{"gain_aug_db": 6, "n_mels": 64, "hop_length": 160, "spec_augment": true, "encoder_head_dim": 48, "encoder_bias": "all", "encoder_subsampling": 4, "decoder_qk_norm": false, "decoder_parallel_block": false, "decoder_drop_path": 0.1, "decoder_prefix_bidirectional": false, "decoder_connector": "mlp", "decoder_tie_embeddings": true, "lr": 0.00097, "eps": 1e-06}
Rows from block 4 of the text decoder of a small audio captioner, named by matrix and row number. Rows with one number belong to one neuron. Each number is 50 + 15 x the weight over its row's rms, rounded and kept within 0 to 99. All counts start at 0. After the name is the row's rms in percent of the matrix's.
After each neuron's rows are labels from the 100 texts, of 14976, where the neuron reaches its highest value: "fires on" is the input token at the peak. Only what is clearly more common there than usual is listed. The data: single notes of musical instruments (NSynth).
# fc1: MLP up (decoder.blocks.4.mlp.fc1.weight, 1024x256), inputs 86-171
# fc2: MLP down (decoder.blocks.4.mlp.fc2.weight, 256x1024, transposed), outputs 86-171

fc1.66 114:17 23 42 37 53 45 37 60 29 57 51 50 48 76 57 50 56 34 35 34 73 54 58 35 24 58 58 65 45 51 52 36 63 39 48 55 42 43 36 22 71 54 30 67 30 77 40 39 45 40 40 50 68 28 50 26 33 30 46 56 41 42 60 46 57 67 83 38 49 68 55 52 56 65 47 48 26 81 46 45 52 54 66 72 50 40
fc2.66 111:47 28 74 42 59 50 34 74 48 41 52 36 51 51 58 87 43 40 69 50 28 39 62 51 50 60 27 77 78 34 49 43 70 65 47 35 37 58 46 51 34 43 37 34 55 63 47 52 51 54 42 59 52 09 55 38 56 38 38 55 65 41 42 43 49 53 38 47 56 34 37 35 64 55 70 44 42 73 72 50 36 64 50 48 66 54
fires on: ","

fc1.384 109:55 63 46 55 49 76 36 25 37 38 30 78 59 51 51 35 73 27 38 22 61 69 59 24 69 54 60 80 40 39 39 50 38 31 39 40 23 36 47 51 52 59 65 31 41 64 63 42 36 55 61 35 29 74 34 56 42 52 24 55 56 44 52 40 45 27 66 45 57 57 30 60 44 39 55 60 45 70 60 48 66 48 44 87 41 33
fc2.384 114:65 40 58 54 59 53 63 88 70 53 32 51 76 47 57 51 44 39 50 53 15 54 51 39 17 56 55 69 47 22 31 67 56 32 35 42 30 47 53 45 50 44 39 17 23 55 69 59 22 86 48 49 50 44 60 62 50 47 46 75 38 49 74 52 73 43 36 46 57 66 28 60 88 63 20 67 56 39 53 43 61 36 28 88 50 49
fires on: "lead"; "flute"; "g4"; "mallet"

fc1.46 111:74 43 60 38 44 56 20 51 47 38 46 44 51 68 34 44 55 50 64 36 68 49 41 52 42 56 37 47 56 37 43 77 62 51 38 53 59 77 55 58 38 56 52 66 33 34 39 57 47 31 41 66 47 26 61 56 51 55 25 60 35 67 55 55 30 52 44 36 63 26 36 28 66 37 59 70 44 69 47 53 40 40 41 54 49 47
fc2.46 108:72 50 43 48 54 43 53 52 43 52 44 48 43 61 48 52 78 50 65 18 34 64 42 52 55 61 48 63 51 40 34 25 50 53 49 51 85 56 55 55 62 45 08 16 34 60 68 55 38 42 44 32 61 39 68 52 50 24 49 64 61 66 42 51 51 32 77 36 47 71 69 44 52 19 34 36 39 41 39 67 40 35 77 56 78 65
fires on: "#"

fc1.503 081:36 47 54 33 48 54 54 61 42 55 31 57 56 65 63 26 41 27 60 38 48 72 57 08 52 73 42 58 58 63 51 57 53 33 52 36 48 58 33 64 60 42 51 66 30 42 56 49 31 76 27 52 49 29 34 32 51 59 12 58 52 22 36 32 67 41 80 29 24 63 59 41 48 61 70 58 41 40 33 76 49 60 57 75 47 48
fc2.503 081:38 58 50 36 61 48 82 45 56 30 42 74 70 50 70 41 44 49 47 37 82 38 51 69 63 33 41 56 46 28 33 43 54 40 66 39 33 41 59 66 27 57 73 05 65 30 41 37 60 81 37 55 43 77 51 44 46 82 46 35 25 55 59 38 41 31 28 42 47 55 62 45 58 61 43 49 59 30 13 61 53 61 63 43 77 68
fires on: "lead"; "mallet"

fc1.729 098:43 27 52 31 60 62 54 56 28 58 53 20 36 79 66 23 66 42 66 56 52 38 67 59 29 54 43 60 51 52 60 57 80 59 52 44 33 61 61 41 71 65 38 55 55 57 38 50 39 52 50 41 20 64 51 55 33 47 31 37 44 52 51 56 47 41 69 24 77 45 19 74 25 65 43 41 28 64 44 60 62 59 72 47 53 42
fc2.729 101:67 73 67 52 45 65 54 71 52 64 53 72 38 44 51 54 36 49 42 34 39 64 49 41 57 37 28 27 42 41 44 42 79 45 29 23 63 47 47 44 76 34 71 43 51 50 92 42 55 67 53 54 59 59 27 53 84 69 46 45 59 54 32 69 50 61 65 50 53 55 42 28 40 58 43 50 59 26 33 75 53 31 59 41 29 35
fires on: "#"; ","

fc1.96 087:48 53 59 46 17 43 24 54 55 32 67 44 65 62 48 51 50 33 57 34 73 56 34 34 41 53 65 54 58 45 32 71 30 48 31 68 51 50 71 53 27 49 53 53 59 57 44 29 68 38 43 50 43 33 54 53 55 27 30 50 60 54 43 49 36 39 42 37 49 27 61 39 65 62 77 69 21 69 56 53 52 58 61 44 61 46
fc2.96 089:46 34 47 49 49 76 54 76 35 41 21 28 46 54 65 43 75 34 60 41 51 49 45 41 29 46 34 83 36 58 40 27 64 61 63 66 64 43 39 59 52 42 41 38 51 86 52 49 51 59 67 45 94 56 49 10 42 47 33 38 59 71 62 63 41 72 84 32 39 73 45 29 59 51 47 69 45 62 60 30 48 32 39 64 51 73
fires on: "velocity"; "acoustic"; "electronic"

fc1.76 122:37 42 44 55 43 53 33 48 36 70 29 59 47 74 39 27 54 29 49 16 76 65 63 33 46 49 53 70 47 60 55 42 58 32 23 36 20 32 60 32 70 60 33 55 29 74 35 42 44 62 58 37 58 28 33 34 38 38 34 48 45 29 60 36 52 41 53 40 47 51 32 53 47 47 64 35 15 71 40 60 89 67 58 78 43 42
fc2.76 120:63 24 60 82 65 67 42 70 55 56 60 48 50 39 39 86 46 43 68 46 45 29 56 58 48 59 62 68 49 52 53 44 35 59 35 73 12 54 77 32 34 53 47 07 65 55 21 55 48 56 51 34 53 28 71 32 53 58 40 56 68 46 73 38 49 49 18 66 56 47 55 66 68 51 27 41 42 30 49 69 46 59 59 40 65 47
fires on: ","; "organ"

fc1.49 102:82 57 62 83 44 75 48 64 39 57 42 44 37 62 44 70 39 30 84 39 44 45 62 31 52 47 66 39 27 11 77 59 60 35 46 47 52 65 49 36 45 13 38 38 51 49 52 49 58 67 57 34 62 32 64 42 44 48 44 88 63 59 23 33 52 70 66 53 44 33 48 24 88 48 83 39 25 48 40 56 46 40 65 46 45 73
fc2.49 097:59 55 26 64 46 58 46 44 57 57 42 52 23 36 59 65 86 53 63 75 55 62 44 58 49 21 26 48 60 53 57 59 53 64 48 37 57 66 61 45 41 35 28 56 34 46 55 57 58 52 47 53 76 38 18 65 40 45 68 38 39 05 34 73 52 42 56 34 41 55 47 60 29 61 25 74 72 50 17 64 48 49 62 64 29 72
fires on: "#"

fc1.28 078:47 59 45 30 72 60 31 39 29 56 72 43 64 64 26 41 62 56 66 41 44 28 48 28 79 48 45 53 56 58 30 79 28 67 70 48 61 58 63 57 63 58 36 35 59 40 51 33 49 52 60 72 49 26 70 31 53 44 36 62 49 43 31 21 58 20 44 43 62 40 57 57 74 47 54 57 31 52 41 82 61 56 40 40 35 68
fc2.28 081:45 29 33 67 78 91 35 51 65 44 33 76 45 30 60 15 44 48 49 66 65 52 61 49 53 51 22 68 27 52 57 57 27 41 48 51 53 60 72 37 41 58 57 21 61 63 42 59 29 32 73 35 55 70 40 51 65 49 33 62 35 46 42 55 35 20 76 29 49 68 27 35 56 29 56 53 27 64 32 32 48 36 00 66 53 59
fires on: "lead"; "guitar"; "organ"

fc1.116 089:65 54 60 23 57 83 48 57 51 54 70 34 38 49 62 27 52 61 44 41 57 62 52 42 33 40 70 48 57 19 45 62 52 53 62 56 38 53 63 65 37 68 35 40 21 45 34 45 41 49 52 47 61 61 52 50 42 35 22 55 55 54 35 34 66 48 52 57 50 37 51 56 64 21 64 56 49 61 39 64 46 37 50 60 25 76
fc2.116 104:55 52 58 56 53 48 17 16 74 65 54 31 29 47 55 33 43 53 67 44 59 43 55 31 52 48 57 56 58 47 65 67 48 64 48 30 62 58 57 49 48 54 46 37 42 32 58 49 56 40 27 39 47 35 67 57 55 21 36 32 48 38 46 60 55 63 62 69 35 22 15 60 47 41 46 31 46 39 49 71 44 73 32 63 36 22
fires on: "#"

fc1.284 116:91 38 78 53 70 70 39 59 51 28 51 42 57 65 38 30 47 72 49 59 52 44 53 72 62 34 46 36 57 34 49 77 32 49 48 53 30 67 54 69 62 58 52 49 70 44 41 57 53 69 27 46 38 26 57 22 42 48 25 65 47 75 42 38 49 49 35 23 69 27 50 50 67 46 59 33 35 64 32 75 56 38 60 49 30 73
fc2.284 116:54 37 52 62 48 81 53 52 49 66 52 46 22 37 61 41 51 72 52 50 49 46 48 59 61 59 61 55 29 41 53 49 59 48 51 46 93 62 66 43 50 61 33 13 46 33 46 26 58 54 44 64 41 59 81 83 48 31 75 54 58 47 38 34 43 41 60 52 51 62 68 50 31 53 50 00 48 24 30 55 33 59 39 53 35 64
fires on: "#"

fc1.248 136:46 48 57 58 68 62 52 43 32 42 30 33 71 72 27 39 71 38 50 37 41 61 40 11 41 45 45 73 44 59 49 52 58 53 29 39 33 49 57 48 46 71 54 34 25 76 33 45 32 61 68 38 49 47 42 33 39 53 08 48 54 33 62 24 61 24 70 27 56 59 32 55 43 55 51 48 31 57 40 56 56 57 63 88 46 42
fc2.248 135:51 54 68 78 59 64 55 70 64 48 46 49 62 51 51 50 49 37 40 51 41 62 55 48 40 34 41 68 32 37 44 63 50 33 50 61 13 46 68 53 39 57 49 19 56 52 53 46 36 62 59 33 49 44 45 30 40 83 57 50 31 42 65 54 65 36 34 46 58 82 37 54 71 45 36 66 58 46 44 56 77 50 37 52 49 66
fires on: "lead"; "flute"; "vocal"; "b4"

fc1.153 122:34 55 39 59 72 82 57 65 42 48 24 59 54 84 72 29 43 48 66 43 42 83 55 03 65 74 77 61 49 55 43 65 42 08 53 45 39 40 25 51 27 57 48 57 30 66 58 46 18 70 59 33 40 51 52 33 51 35 31 72 64 35 42 38 73 39 81 58 35 63 43 70 53 36 62 56 32 45 29 41 50 27 63 71 34 40
fc2.153 120:62 41 62 38 41 65 54 46 51 56 39 65 70 31 35 41 59 46 35 46 46 39 41 68 50 25 35 89 63 48 43 42 49 38 64 27 13 43 73 47 34 49 65 31 58 38 41 38 60 65 61 28 65 65 21 45 57 90 51 49 35 39 47 59 21 31 14 68 43 64 20 63 57 60 52 28 42 37 36 50 63 44 39 57 45 37
fires on: "lead"; "bass"; "d1"; "guitar"

fc1.710 088:54 51 53 57 35 48 41 57 58 35 25 38 76 43 18 45 46 39 54 44 66 60 39 34 39 59 53 49 41 41 72 47 56 71 43 25 34 32 42 18 65 60 50 66 38 48 39 35 47 34 70 52 22 38 59 55 60 40 35 38 45 52 35 30 38 21 64 51 45 38 40 45 80 31 91 71 35 33 16 72 60 65 77 47 53 72
fc2.710 085:65 51 60 40 73 63 77 43 38 50 58 44 62 39 44 35 58 41 60 79 78 39 42 54 29 65 63 31 64 35 51 73 32 59 67 54 73 53 29 48 57 49 30 57 52 88 51 72 44 43 37 36 63 42 52 71 61 47 64 42 68 22 41 53 35 39 59 66 41 62 50 18 33 63 40 54 63 65 63 47 28 42 51 84 67 67
fires on: ","

fc1.587 108:50 51 51 20 46 70 58 59 35 60 37 44 71 54 57 15 64 47 34 63 54 52 55 41 33 34 50 55 63 55 59 59 75 45 36 32 34 40 62 37 72 55 61 67 47 56 53 61 37 56 75 51 41 65 17 42 57 50 54 48 45 35 70 52 50 45 70 37 74 54 39 76 30 83 55 79 43 60 57 59 67 50 86 43 40 64
fc2.587 116:49 57 44 59 40 64 66 48 69 61 44 51 60 15 44 77 47 57 62 61 34 50 60 45 65 30 35 53 15 43 32 62 68 40 64 23 40 56 63 34 53 26 57 60 60 25 68 65 60 73 45 47 50 59 26 62 51 89 59 50 38 37 30 68 46 38 43 80 57 50 35 33 54 34 39 70 52 49 33 57 29 31 38 46 46 54
fires on: ","

fc1.119 107:76 58 70 33 53 86 31 44 60 56 49 43 28 71 45 40 22 42 46 33 65 48 47 32 51 52 50 29 64 25 56 65 45 39 69 62 32 63 62 72 37 47 31 69 29 37 40 38 49 42 35 63 42 30 49 43 27 59 49 43 39 43 29 26 43 42 48 48 49 50 60 68 44 45 60 47 22 49 50 66 65 32 23 59 19 57
fc2.119 113:70 44 68 60 52 59 31 10 59 77 47 62 14 35 40 33 30 59 60 41 37 42 45 36 65 52 56 38 57 44 69 51 53 48 72 30 67 70 77 45 59 72 52 44 43 33 58 48 46 45 41 55 41 46 82 67 38 29 45 60 37 39 34 49 57 48 63 51 48 20 22 61 57 28 41 37 48 49 48 81 46 65 33 38 31 37
fires on: "#"

fc1.15 083:83 12 56 48 32 49 37 44 34 33 53 72 53 49 43 79 53 63 23 30 44 18 20 50 61 35 49 59 79 59 35 57 45 74 27 56 47 51 33 48 53 42 54 55 40 53 49 49 49 50 46 78 68 51 66 54 42 55 49 37 60 61 42 64 36 45 50 73 61 21 51 59 45 46 71 91 51 40 74 52 33 53 51 57 33 82
fc2.15 093:36 15 40 35 70 53 46 59 48 48 62 26 55 40 52 50 78 42 72 38 43 59 49 40 41 32 12 82 55 66 44 43 78 72 60 60 42 47 48 51 61 11 57 48 36 63 45 63 45 54 41 39 65 39 74 61 48 49 36 53 65 70 71 41 24 57 65 45 48 49 57 42 76 56 52 38 54 68 63 59 31 61 40 51 71 60
fires on: "velocity"