config = dict(
    encoder_arch='transformer',
    dataset='single notes of musical instruments (NSynth)',
    tokenizer='word',
    encoder_fused_qkv=True,
    encoder_layers=12,
    decoder_inner_norm=False,
    decoder_drop_path=0.1,
    decoder_prefix_bidirectional=False,
    lr=0.00097,
    eps=1e-06,
    batch_size=64,
)
Rows from block 3 of the text decoder of a small audio captioner, named by matrix and row number. Rows with one number belong to one neuron. Each number is 50 + 15 x the weight over its row's rms, rounded and kept within 0 to 99. All counts start at 0. After the name is the row's rms in percent of the matrix's.
After each neuron's rows are labels from the 100 texts, of 14976, where the neuron reaches its highest value: "fires on" is the input token at the peak. Only what is clearly more common there than usual is listed. The data: single notes of musical instruments (NSynth).
# fc1: MLP up (decoder.blocks.3.mlp.fc1.weight, 1024x256), inputs 86-171
# fc2: MLP down (decoder.blocks.3.mlp.fc2.weight, 256x1024, transposed), outputs 86-171

fc1.203 090:61 48 34 42 41 73 62 39 59 60 71 30 52 47 28 58 17 49 73 32 34 52 29 59 27 72 88 61 67 29 58 91 54 67 64 56 62 71 37 53 44 44 47 60 54 22 62 84 52 53 47 74 47 59 38 46 48 46 49 88 66 43 05 16 59 56 35 30 69 20 38 42 52 64 53 58 65 47 46 62 44 59 58 34 58 57
fc2.203 093:44 83 51 54 53 50 30 69 20 43 31 76 87 50 41 36 44 53 39 59 60 45 30 70 63 53 54 34 58 54 59 52 31 73 56 72 49 57 49 44 72 51 79 33 58 69 48 33 63 46 39 57 49 58 83 45 53 47 49 39 85 58 53 58 70 39 49 69 54 54 49 38 28 62 48 30 60 32 49 68 46 53 51 44 40 78
fires on: "synthetic"

fc1.623 104:34 61 46 35 44 55 73 37 31 36 86 58 49 54 56 47 46 72 78 52 67 65 40 79 45 71 65 42 87 41 47 59 50 65 66 62 45 68 45 35 77 44 42 56 62 77 56 73 49 52 67 44 46 73 58 47 44 63 58 66 55 49 36 31 74 56 66 57 75 59 23 44 31 55 44 71 50 50 40 94 60 82 66 43 71 61
fc2.623 100:47 47 45 36 65 24 61 69 33 31 50 58 71 33 46 33 60 65 48 58 35 40 31 74 64 27 37 56 51 32 81 45 33 79 65 68 40 39 49 58 61 70 80 35 69 77 40 55 46 49 53 65 34 65 91 31 37 67 54 68 55 35 47 60 31 43 51 47 36 83 59 67 33 59 51 50 32 39 29 71 54 61 34 44 69 63
fires on: "synthetic"

fc1.495 117:57 96 60 85 78 80 54 51 27 59 24 74 61 59 40 60 42 32 61 48 54 71 49 21 56 67 66 59 72 34 57 42 47 35 38 40 34 45 32 37 34 56 42 51 43 54 46 45 52 65 20 39 80 44 50 44 78 54 50 56 83 26 38 36 60 58 59 85 37 62 51 46 43 45 76 47 33 42 45 53 50 49 74 58 44 91
fc2.495 118:56 66 65 60 70 81 54 55 51 50 42 53 40 62 42 53 78 39 54 57 50 82 39 32 47 47 41 68 50 49 43 49 78 34 51 25 24 53 66 48 45 49 66 54 36 62 48 85 63 60 64 36 50 74 21 40 47 46 34 52 45 27 55 32 58 56 59 28 52 42 30 39 28 54 24 65 57 49 25 41 63 43 67 71 41 23
fires on: "keyboard"; "mallet"; "bass"

fc1.711 111:57 52 77 73 87 43 42 42 39 58 70 52 46 72 63 55 38 38 50 50 41 61 46 10 69 45 79 60 71 28 36 52 56 26 35 50 41 45 45 60 30 55 48 52 55 67 40 33 50 58 49 21 81 50 37 30 53 58 36 76 82 32 29 30 60 14 60 60 48 74 41 51 45 38 73 46 42 56 24 64 40 36 55 50 55 72
fc2.711 112:59 46 66 62 51 65 35 51 77 53 60 72 55 39 41 42 59 24 45 63 59 66 37 32 37 32 41 62 38 36 23 58 51 40 59 41 42 43 59 24 44 42 55 64 35 72 43 57 73 52 56 46 61 53 40 26 47 72 51 54 57 31 47 49 47 42 38 16 32 76 36 60 57 71 26 56 55 48 34 53 74 52 56 60 38 40
fires on: "keyboard"; "mallet"

fc1.645 101:57 60 77 74 51 53 45 62 28 60 57 61 44 40 42 75 44 17 78 48 76 62 48 35 59 64 51 59 66 47 49 58 39 55 46 56 59 64 28 58 37 20 46 47 35 53 48 72 54 60 20 48 67 17 49 33 56 44 29 79 82 50 22 24 42 34 51 66 40 39 48 31 69 28 86 64 35 66 52 55 40 70 54 67 48 85
fc2.645 101:50 48 43 46 37 79 64 60 46 48 53 31 62 51 39 64 78 48 59 68 42 73 48 43 37 42 39 84 57 23 49 46 74 77 46 45 16 19 59 35 79 25 44 77 49 56 41 61 62 54 45 60 58 33 11 44 39 56 44 37 40 39 54 70 51 59 66 42 70 36 59 41 42 78 37 81 60 55 32 62 72 65 68 42 53 70
fires on: ","

fc1.477 084:43 49 29 35 60 88 45 43 47 68 81 53 41 52 56 27 40 37 40 59 51 50 38 44 49 63 56 41 52 74 30 55 34 32 27 40 51 42 37 40 51 58 64 73 51 68 47 55 63 46 40 61 60 57 22 48 35 30 43 58 45 44 83 29 55 62 99 29 55 61 95 67 55 54 56 50 51 84 67 45 57 67 81 58 32 48
fc2.477 091:56 26 30 16 50 66 75 64 48 22 57 42 56 68 64 53 36 35 57 77 69 50 33 39 34 58 36 43 52 50 44 26 71 72 75 16 62 65 52 51 67 35 47 50 30 67 60 68 37 43 71 67 66 53 46 55 50 58 52 69 65 31 36 54 68 47 67 39 57 46 61 53 66 59 36 87 72 66 25 61 30 47 44 47 39 60
fires on: ","

fc1.758 087:63 80 20 55 45 46 68 69 66 77 62 66 44 43 72 59 59 02 27 32 37 80 45 34 41 33 39 13 33 35 50 55 43 38 58 35 68 61 22 23 24 24 51 53 36 40 62 66 32 48 36 18 68 56 19 35 56 65 45 64 57 39 41 36 59 66 59 56 42 66 44 66 33 67 46 53 34 37 44 33 49 46 63 51 20 58
fc2.758 080:44 13 38 13 54 68 59 56 44 32 53 34 86 60 64 70 54 69 70 33 48 53 56 54 62 62 37 63 45 38 51 55 62 56 45 34 61 39 68 47 36 52 52 53 62 24 46 41 48 50 51 88 31 55 52 63 55 56 48 35 49 77 42 39 58 45 43 35 67 13 63 32 50 39 33 64 57 52 34 53 51 33 54 56 70 38
fires on: ","; "d"

fc1.175 114:54 25 76 60 48 57 49 57 27 41 44 29 41 60 53 54 52 65 72 60 46 43 63 29 55 51 59 74 62 43 32 55 46 64 44 47 31 68 40 53 58 31 56 66 53 74 55 54 76 52 33 38 65 35 17 42 38 46 36 82 65 41 37 50 60 24 47 28 58 28 65 45 75 49 65 68 34 64 47 42 42 54 55 51 55 70
fc2.175 117:41 43 47 75 42 59 40 46 81 62 45 42 49 51 41 53 35 41 62 71 69 63 49 44 37 50 37 48 50 49 54 34 38 53 31 71 54 47 57 61 76 40 63 77 71 75 37 79 52 43 55 19 65 30 45 29 51 32 39 60 66 70 64 48 50 76 54 35 44 52 32 55 38 88 55 56 50 54 47 32 63 32 71 52 42 50
fires on: ","

fc1.440 098:53 49 59 86 46 51 51 69 39 69 24 49 50 51 58 56 50 06 52 44 67 48 46 21 51 55 68 59 56 19 42 60 41 29 38 37 43 42 50 57 25 47 47 54 37 56 54 52 62 81 50 33 53 27 37 18 57 47 49 67 76 29 31 19 55 47 50 77 37 69 34 44 55 21 50 50 32 36 33 59 52 53 51 66 34 72
fc2.440 094:56 51 46 67 46 84 60 39 50 48 33 71 73 55 51 27 64 56 46 54 66 73 47 55 51 42 55 89 46 49 61 61 42 22 71 40 20 30 50 62 37 47 52 49 37 65 47 56 59 44 50 55 46 65 22 44 35 79 45 61 35 63 49 48 68 28 47 48 63 32 21 58 28 41 38 48 52 66 24 56 64 36 72 37 38 41
fires on: "keyboard"; "mallet"

fc1.306 098:50 53 56 67 62 59 59 36 41 63 66 24 24 62 67 67 37 45 50 44 33 62 50 48 56 41 60 54 78 61 67 58 45 61 68 46 45 58 45 31 54 14 34 45 35 60 48 97 50 59 57 60 44 70 38 53 60 50 06 78 50 46 32 43 73 62 47 45 66 34 34 43 40 36 57 84 71 24 45 57 54 61 56 55 58 39
fc2.306 107:52 61 52 44 52 54 50 55 27 35 48 68 71 51 48 30 73 58 45 61 52 58 40 56 48 24 55 47 22 56 67 42 53 71 53 90 41 65 58 36 63 41 62 32 82 82 49 42 38 49 53 51 35 57 83 28 35 59 34 53 58 67 38 66 44 48 64 45 51 30 57 44 24 59 52 44 60 40 51 67 55 69 58 58 61 64
fires on: "synthetic"; "#"

fc1.27 118:38 49 73 81 61 50 66 37 45 70 30 62 57 55 47 60 58 23 59 41 41 66 46 23 66 55 67 72 39 44 49 63 35 48 38 35 45 54 51 44 32 46 49 37 15 60 38 61 69 74 41 30 54 37 51 42 28 73 41 61 70 37 28 19 53 51 65 73 43 47 40 46 47 36 79 35 34 39 36 63 37 51 56 62 44 76
fc2.27 121:41 59 56 64 48 66 70 41 43 33 63 59 49 48 45 47 42 44 50 45 42 94 50 38 46 52 61 58 51 43 67 52 44 42 52 37 46 47 58 55 52 51 50 57 26 50 62 70 37 52 52 45 41 70 00 63 42 74 46 46 34 32 48 45 63 26 42 30 66 69 32 58 63 47 22 56 43 68 11 58 68 38 48 55 38 35
fires on: "keyboard"; "mallet"

fc1.121 116:52 27 66 70 48 67 47 57 45 37 75 70 47 51 38 73 33 31 59 50 52 53 58 27 87 47 66 63 66 27 48 65 29 41 42 13 28 63 63 63 09 46 71 50 53 52 41 40 62 61 28 26 75 25 54 34 56 50 32 85 51 37 55 41 63 29 36 56 36 27 41 38 60 34 62 34 37 55 48 59 58 41 45 63 53 66
fc2.121 124:50 44 51 90 59 73 42 43 70 52 44 70 68 13 43 55 47 10 48 82 67 62 49 31 54 36 45 71 37 50 19 73 16 71 36 60 39 52 72 57 63 47 43 70 59 68 46 37 44 44 70 35 73 52 36 30 38 58 42 60 53 28 34 44 47 57 33 47 57 62 63 45 64 44 47 49 61 58 42 53 47 40 43 56 42 66
fires on: "keyboard"; "bass"; "guitar"; "2"

fc1.447 114:50 37 60 56 60 65 56 36 53 51 81 50 49 71 53 62 46 63 54 35 41 50 34 58 36 77 62 44 52 41 35 73 52 75 76 54 62 62 26 36 35 28 67 56 57 43 75 71 59 60 52 47 42 75 61 37 52 62 26 96 67 59 25 18 83 59 59 46 74 46 31 37 39 48 45 68 64 43 43 54 31 44 57 53 36 65
fc2.447 109:46 75 54 53 74 53 49 58 30 31 49 60 99 45 67 43 56 74 34 37 56 39 20 55 54 25 51 54 65 50 38 42 26 47 39 73 45 48 45 45 68 46 81 46 87 81 48 62 49 63 63 65 28 69 63 30 46 52 53 43 57 89 49 56 24 30 37 48 46 70 60 35 07 72 64 39 53 43 54 49 43 61 41 37 66 53
fires on: "synthetic"

fc1.217 120:55 63 63 70 49 69 57 13 45 54 47 55 49 37 48 44 58 44 47 30 42 46 33 07 55 56 67 67 60 58 26 58 53 51 32 40 38 43 52 41 59 55 60 43 34 64 52 48 31 87 51 37 46 36 52 26 57 54 12 61 67 35 66 25 55 36 55 48 37 32 29 55 29 41 58 54 40 62 55 68 59 66 71 87 52 31
fc2.217 115:50 36 53 57 72 58 60 40 69 61 56 50 62 42 36 39 67 38 37 59 44 77 64 47 31 51 47 46 40 58 50 53 49 45 51 31 29 48 42 44 42 70 57 13 39 66 48 35 16 73 64 47 45 68 43 62 57 60 28 52 53 46 73 58 74 31 42 39 58 67 17 58 66 37 31 59 47 32 51 60 66 38 47 57 46 31
fires on: "5"; "b4"; "lead"; "organ"

fc1.651 096:65 45 79 60 40 55 37 57 22 41 50 38 57 53 65 69 46 53 63 56 61 34 50 18 79 55 52 52 85 51 43 40 52 53 50 43 39 52 45 53 50 20 64 61 61 57 52 44 60 70 20 44 57 23 45 39 29 30 37 66 71 38 43 54 49 22 51 27 49 27 47 28 67 48 78 63 29 71 52 36 56 64 63 53 60 69
fc2.651 095:63 66 23 86 43 94 56 70 72 53 38 58 50 43 47 66 54 40 37 67 67 78 57 49 42 37 31 45 39 59 33 17 27 62 26 58 54 42 61 60 30 38 52 80 60 78 36 49 62 36 54 32 68 49 35 33 28 25 31 60 48 67 45 45 32 52 58 46 55 54 52 37 34 70 46 48 38 50 58 44 43 37 51 30 48 56
fires on: ","

fc1.621 113:48 88 45 59 51 56 64 52 40 57 48 48 46 71 65 55 47 28 57 60 47 88 40 49 48 43 67 32 74 51 68 56 56 66 59 45 65 58 35 20 57 29 49 51 35 66 65 79 42 59 68 15 53 66 51 36 35 44 38 64 56 64 43 37 74 49 42 63 42 47 49 33 56 50 50 74 81 20 46 67 41 67 52 52 49 64
fc2.621 114:55 94 45 39 45 41 60 45 28 36 62 69 67 49 44 47 41 55 31 46 51 57 34 64 51 52 46 52 46 45 40 45 32 57 36 80 48 73 38 44 52 44 56 39 63 64 57 64 40 70 68 59 38 85 79 44 37 56 55 27 50 77 39 75 51 40 59 23 52 59 60 25 15 52 57 56 50 45 47 72 48 39 42 56 63 74
fires on: "synthetic"

fc1.350 079:50 31 54 45 67 43 69 78 42 64 56 46 67 71 42 60 39 43 77 53 45 59 60 09 38 44 52 63 34 50 72 50 39 45 37 28 66 64 63 60 43 20 69 50 36 51 45 55 38 61 45 45 53 13 41 28 71 10 57 52 73 27 64 54 46 40 53 79 28 18 66 41 60 58 42 32 33 50 61 74 56 72 57 57 55 44
fc2.350 079:23 27 25 33 36 72 48 51 49 42 75 56 58 31 84 48 75 52 66 54 69 37 33 69 72 20 63 76 52 32 46 41 67 75 57 51 54 59 63 43 40 52 31 45 66 52 53 61 55 54 79 41 50 74 51 38 36 45 27 57 43 50 42 61 57 43 31 45 42 47 25 66 37 41 25 86 39 25 26 49 39 37 34 49 25 82
fires on: "keyboard"; "lead"; "reed"; "6"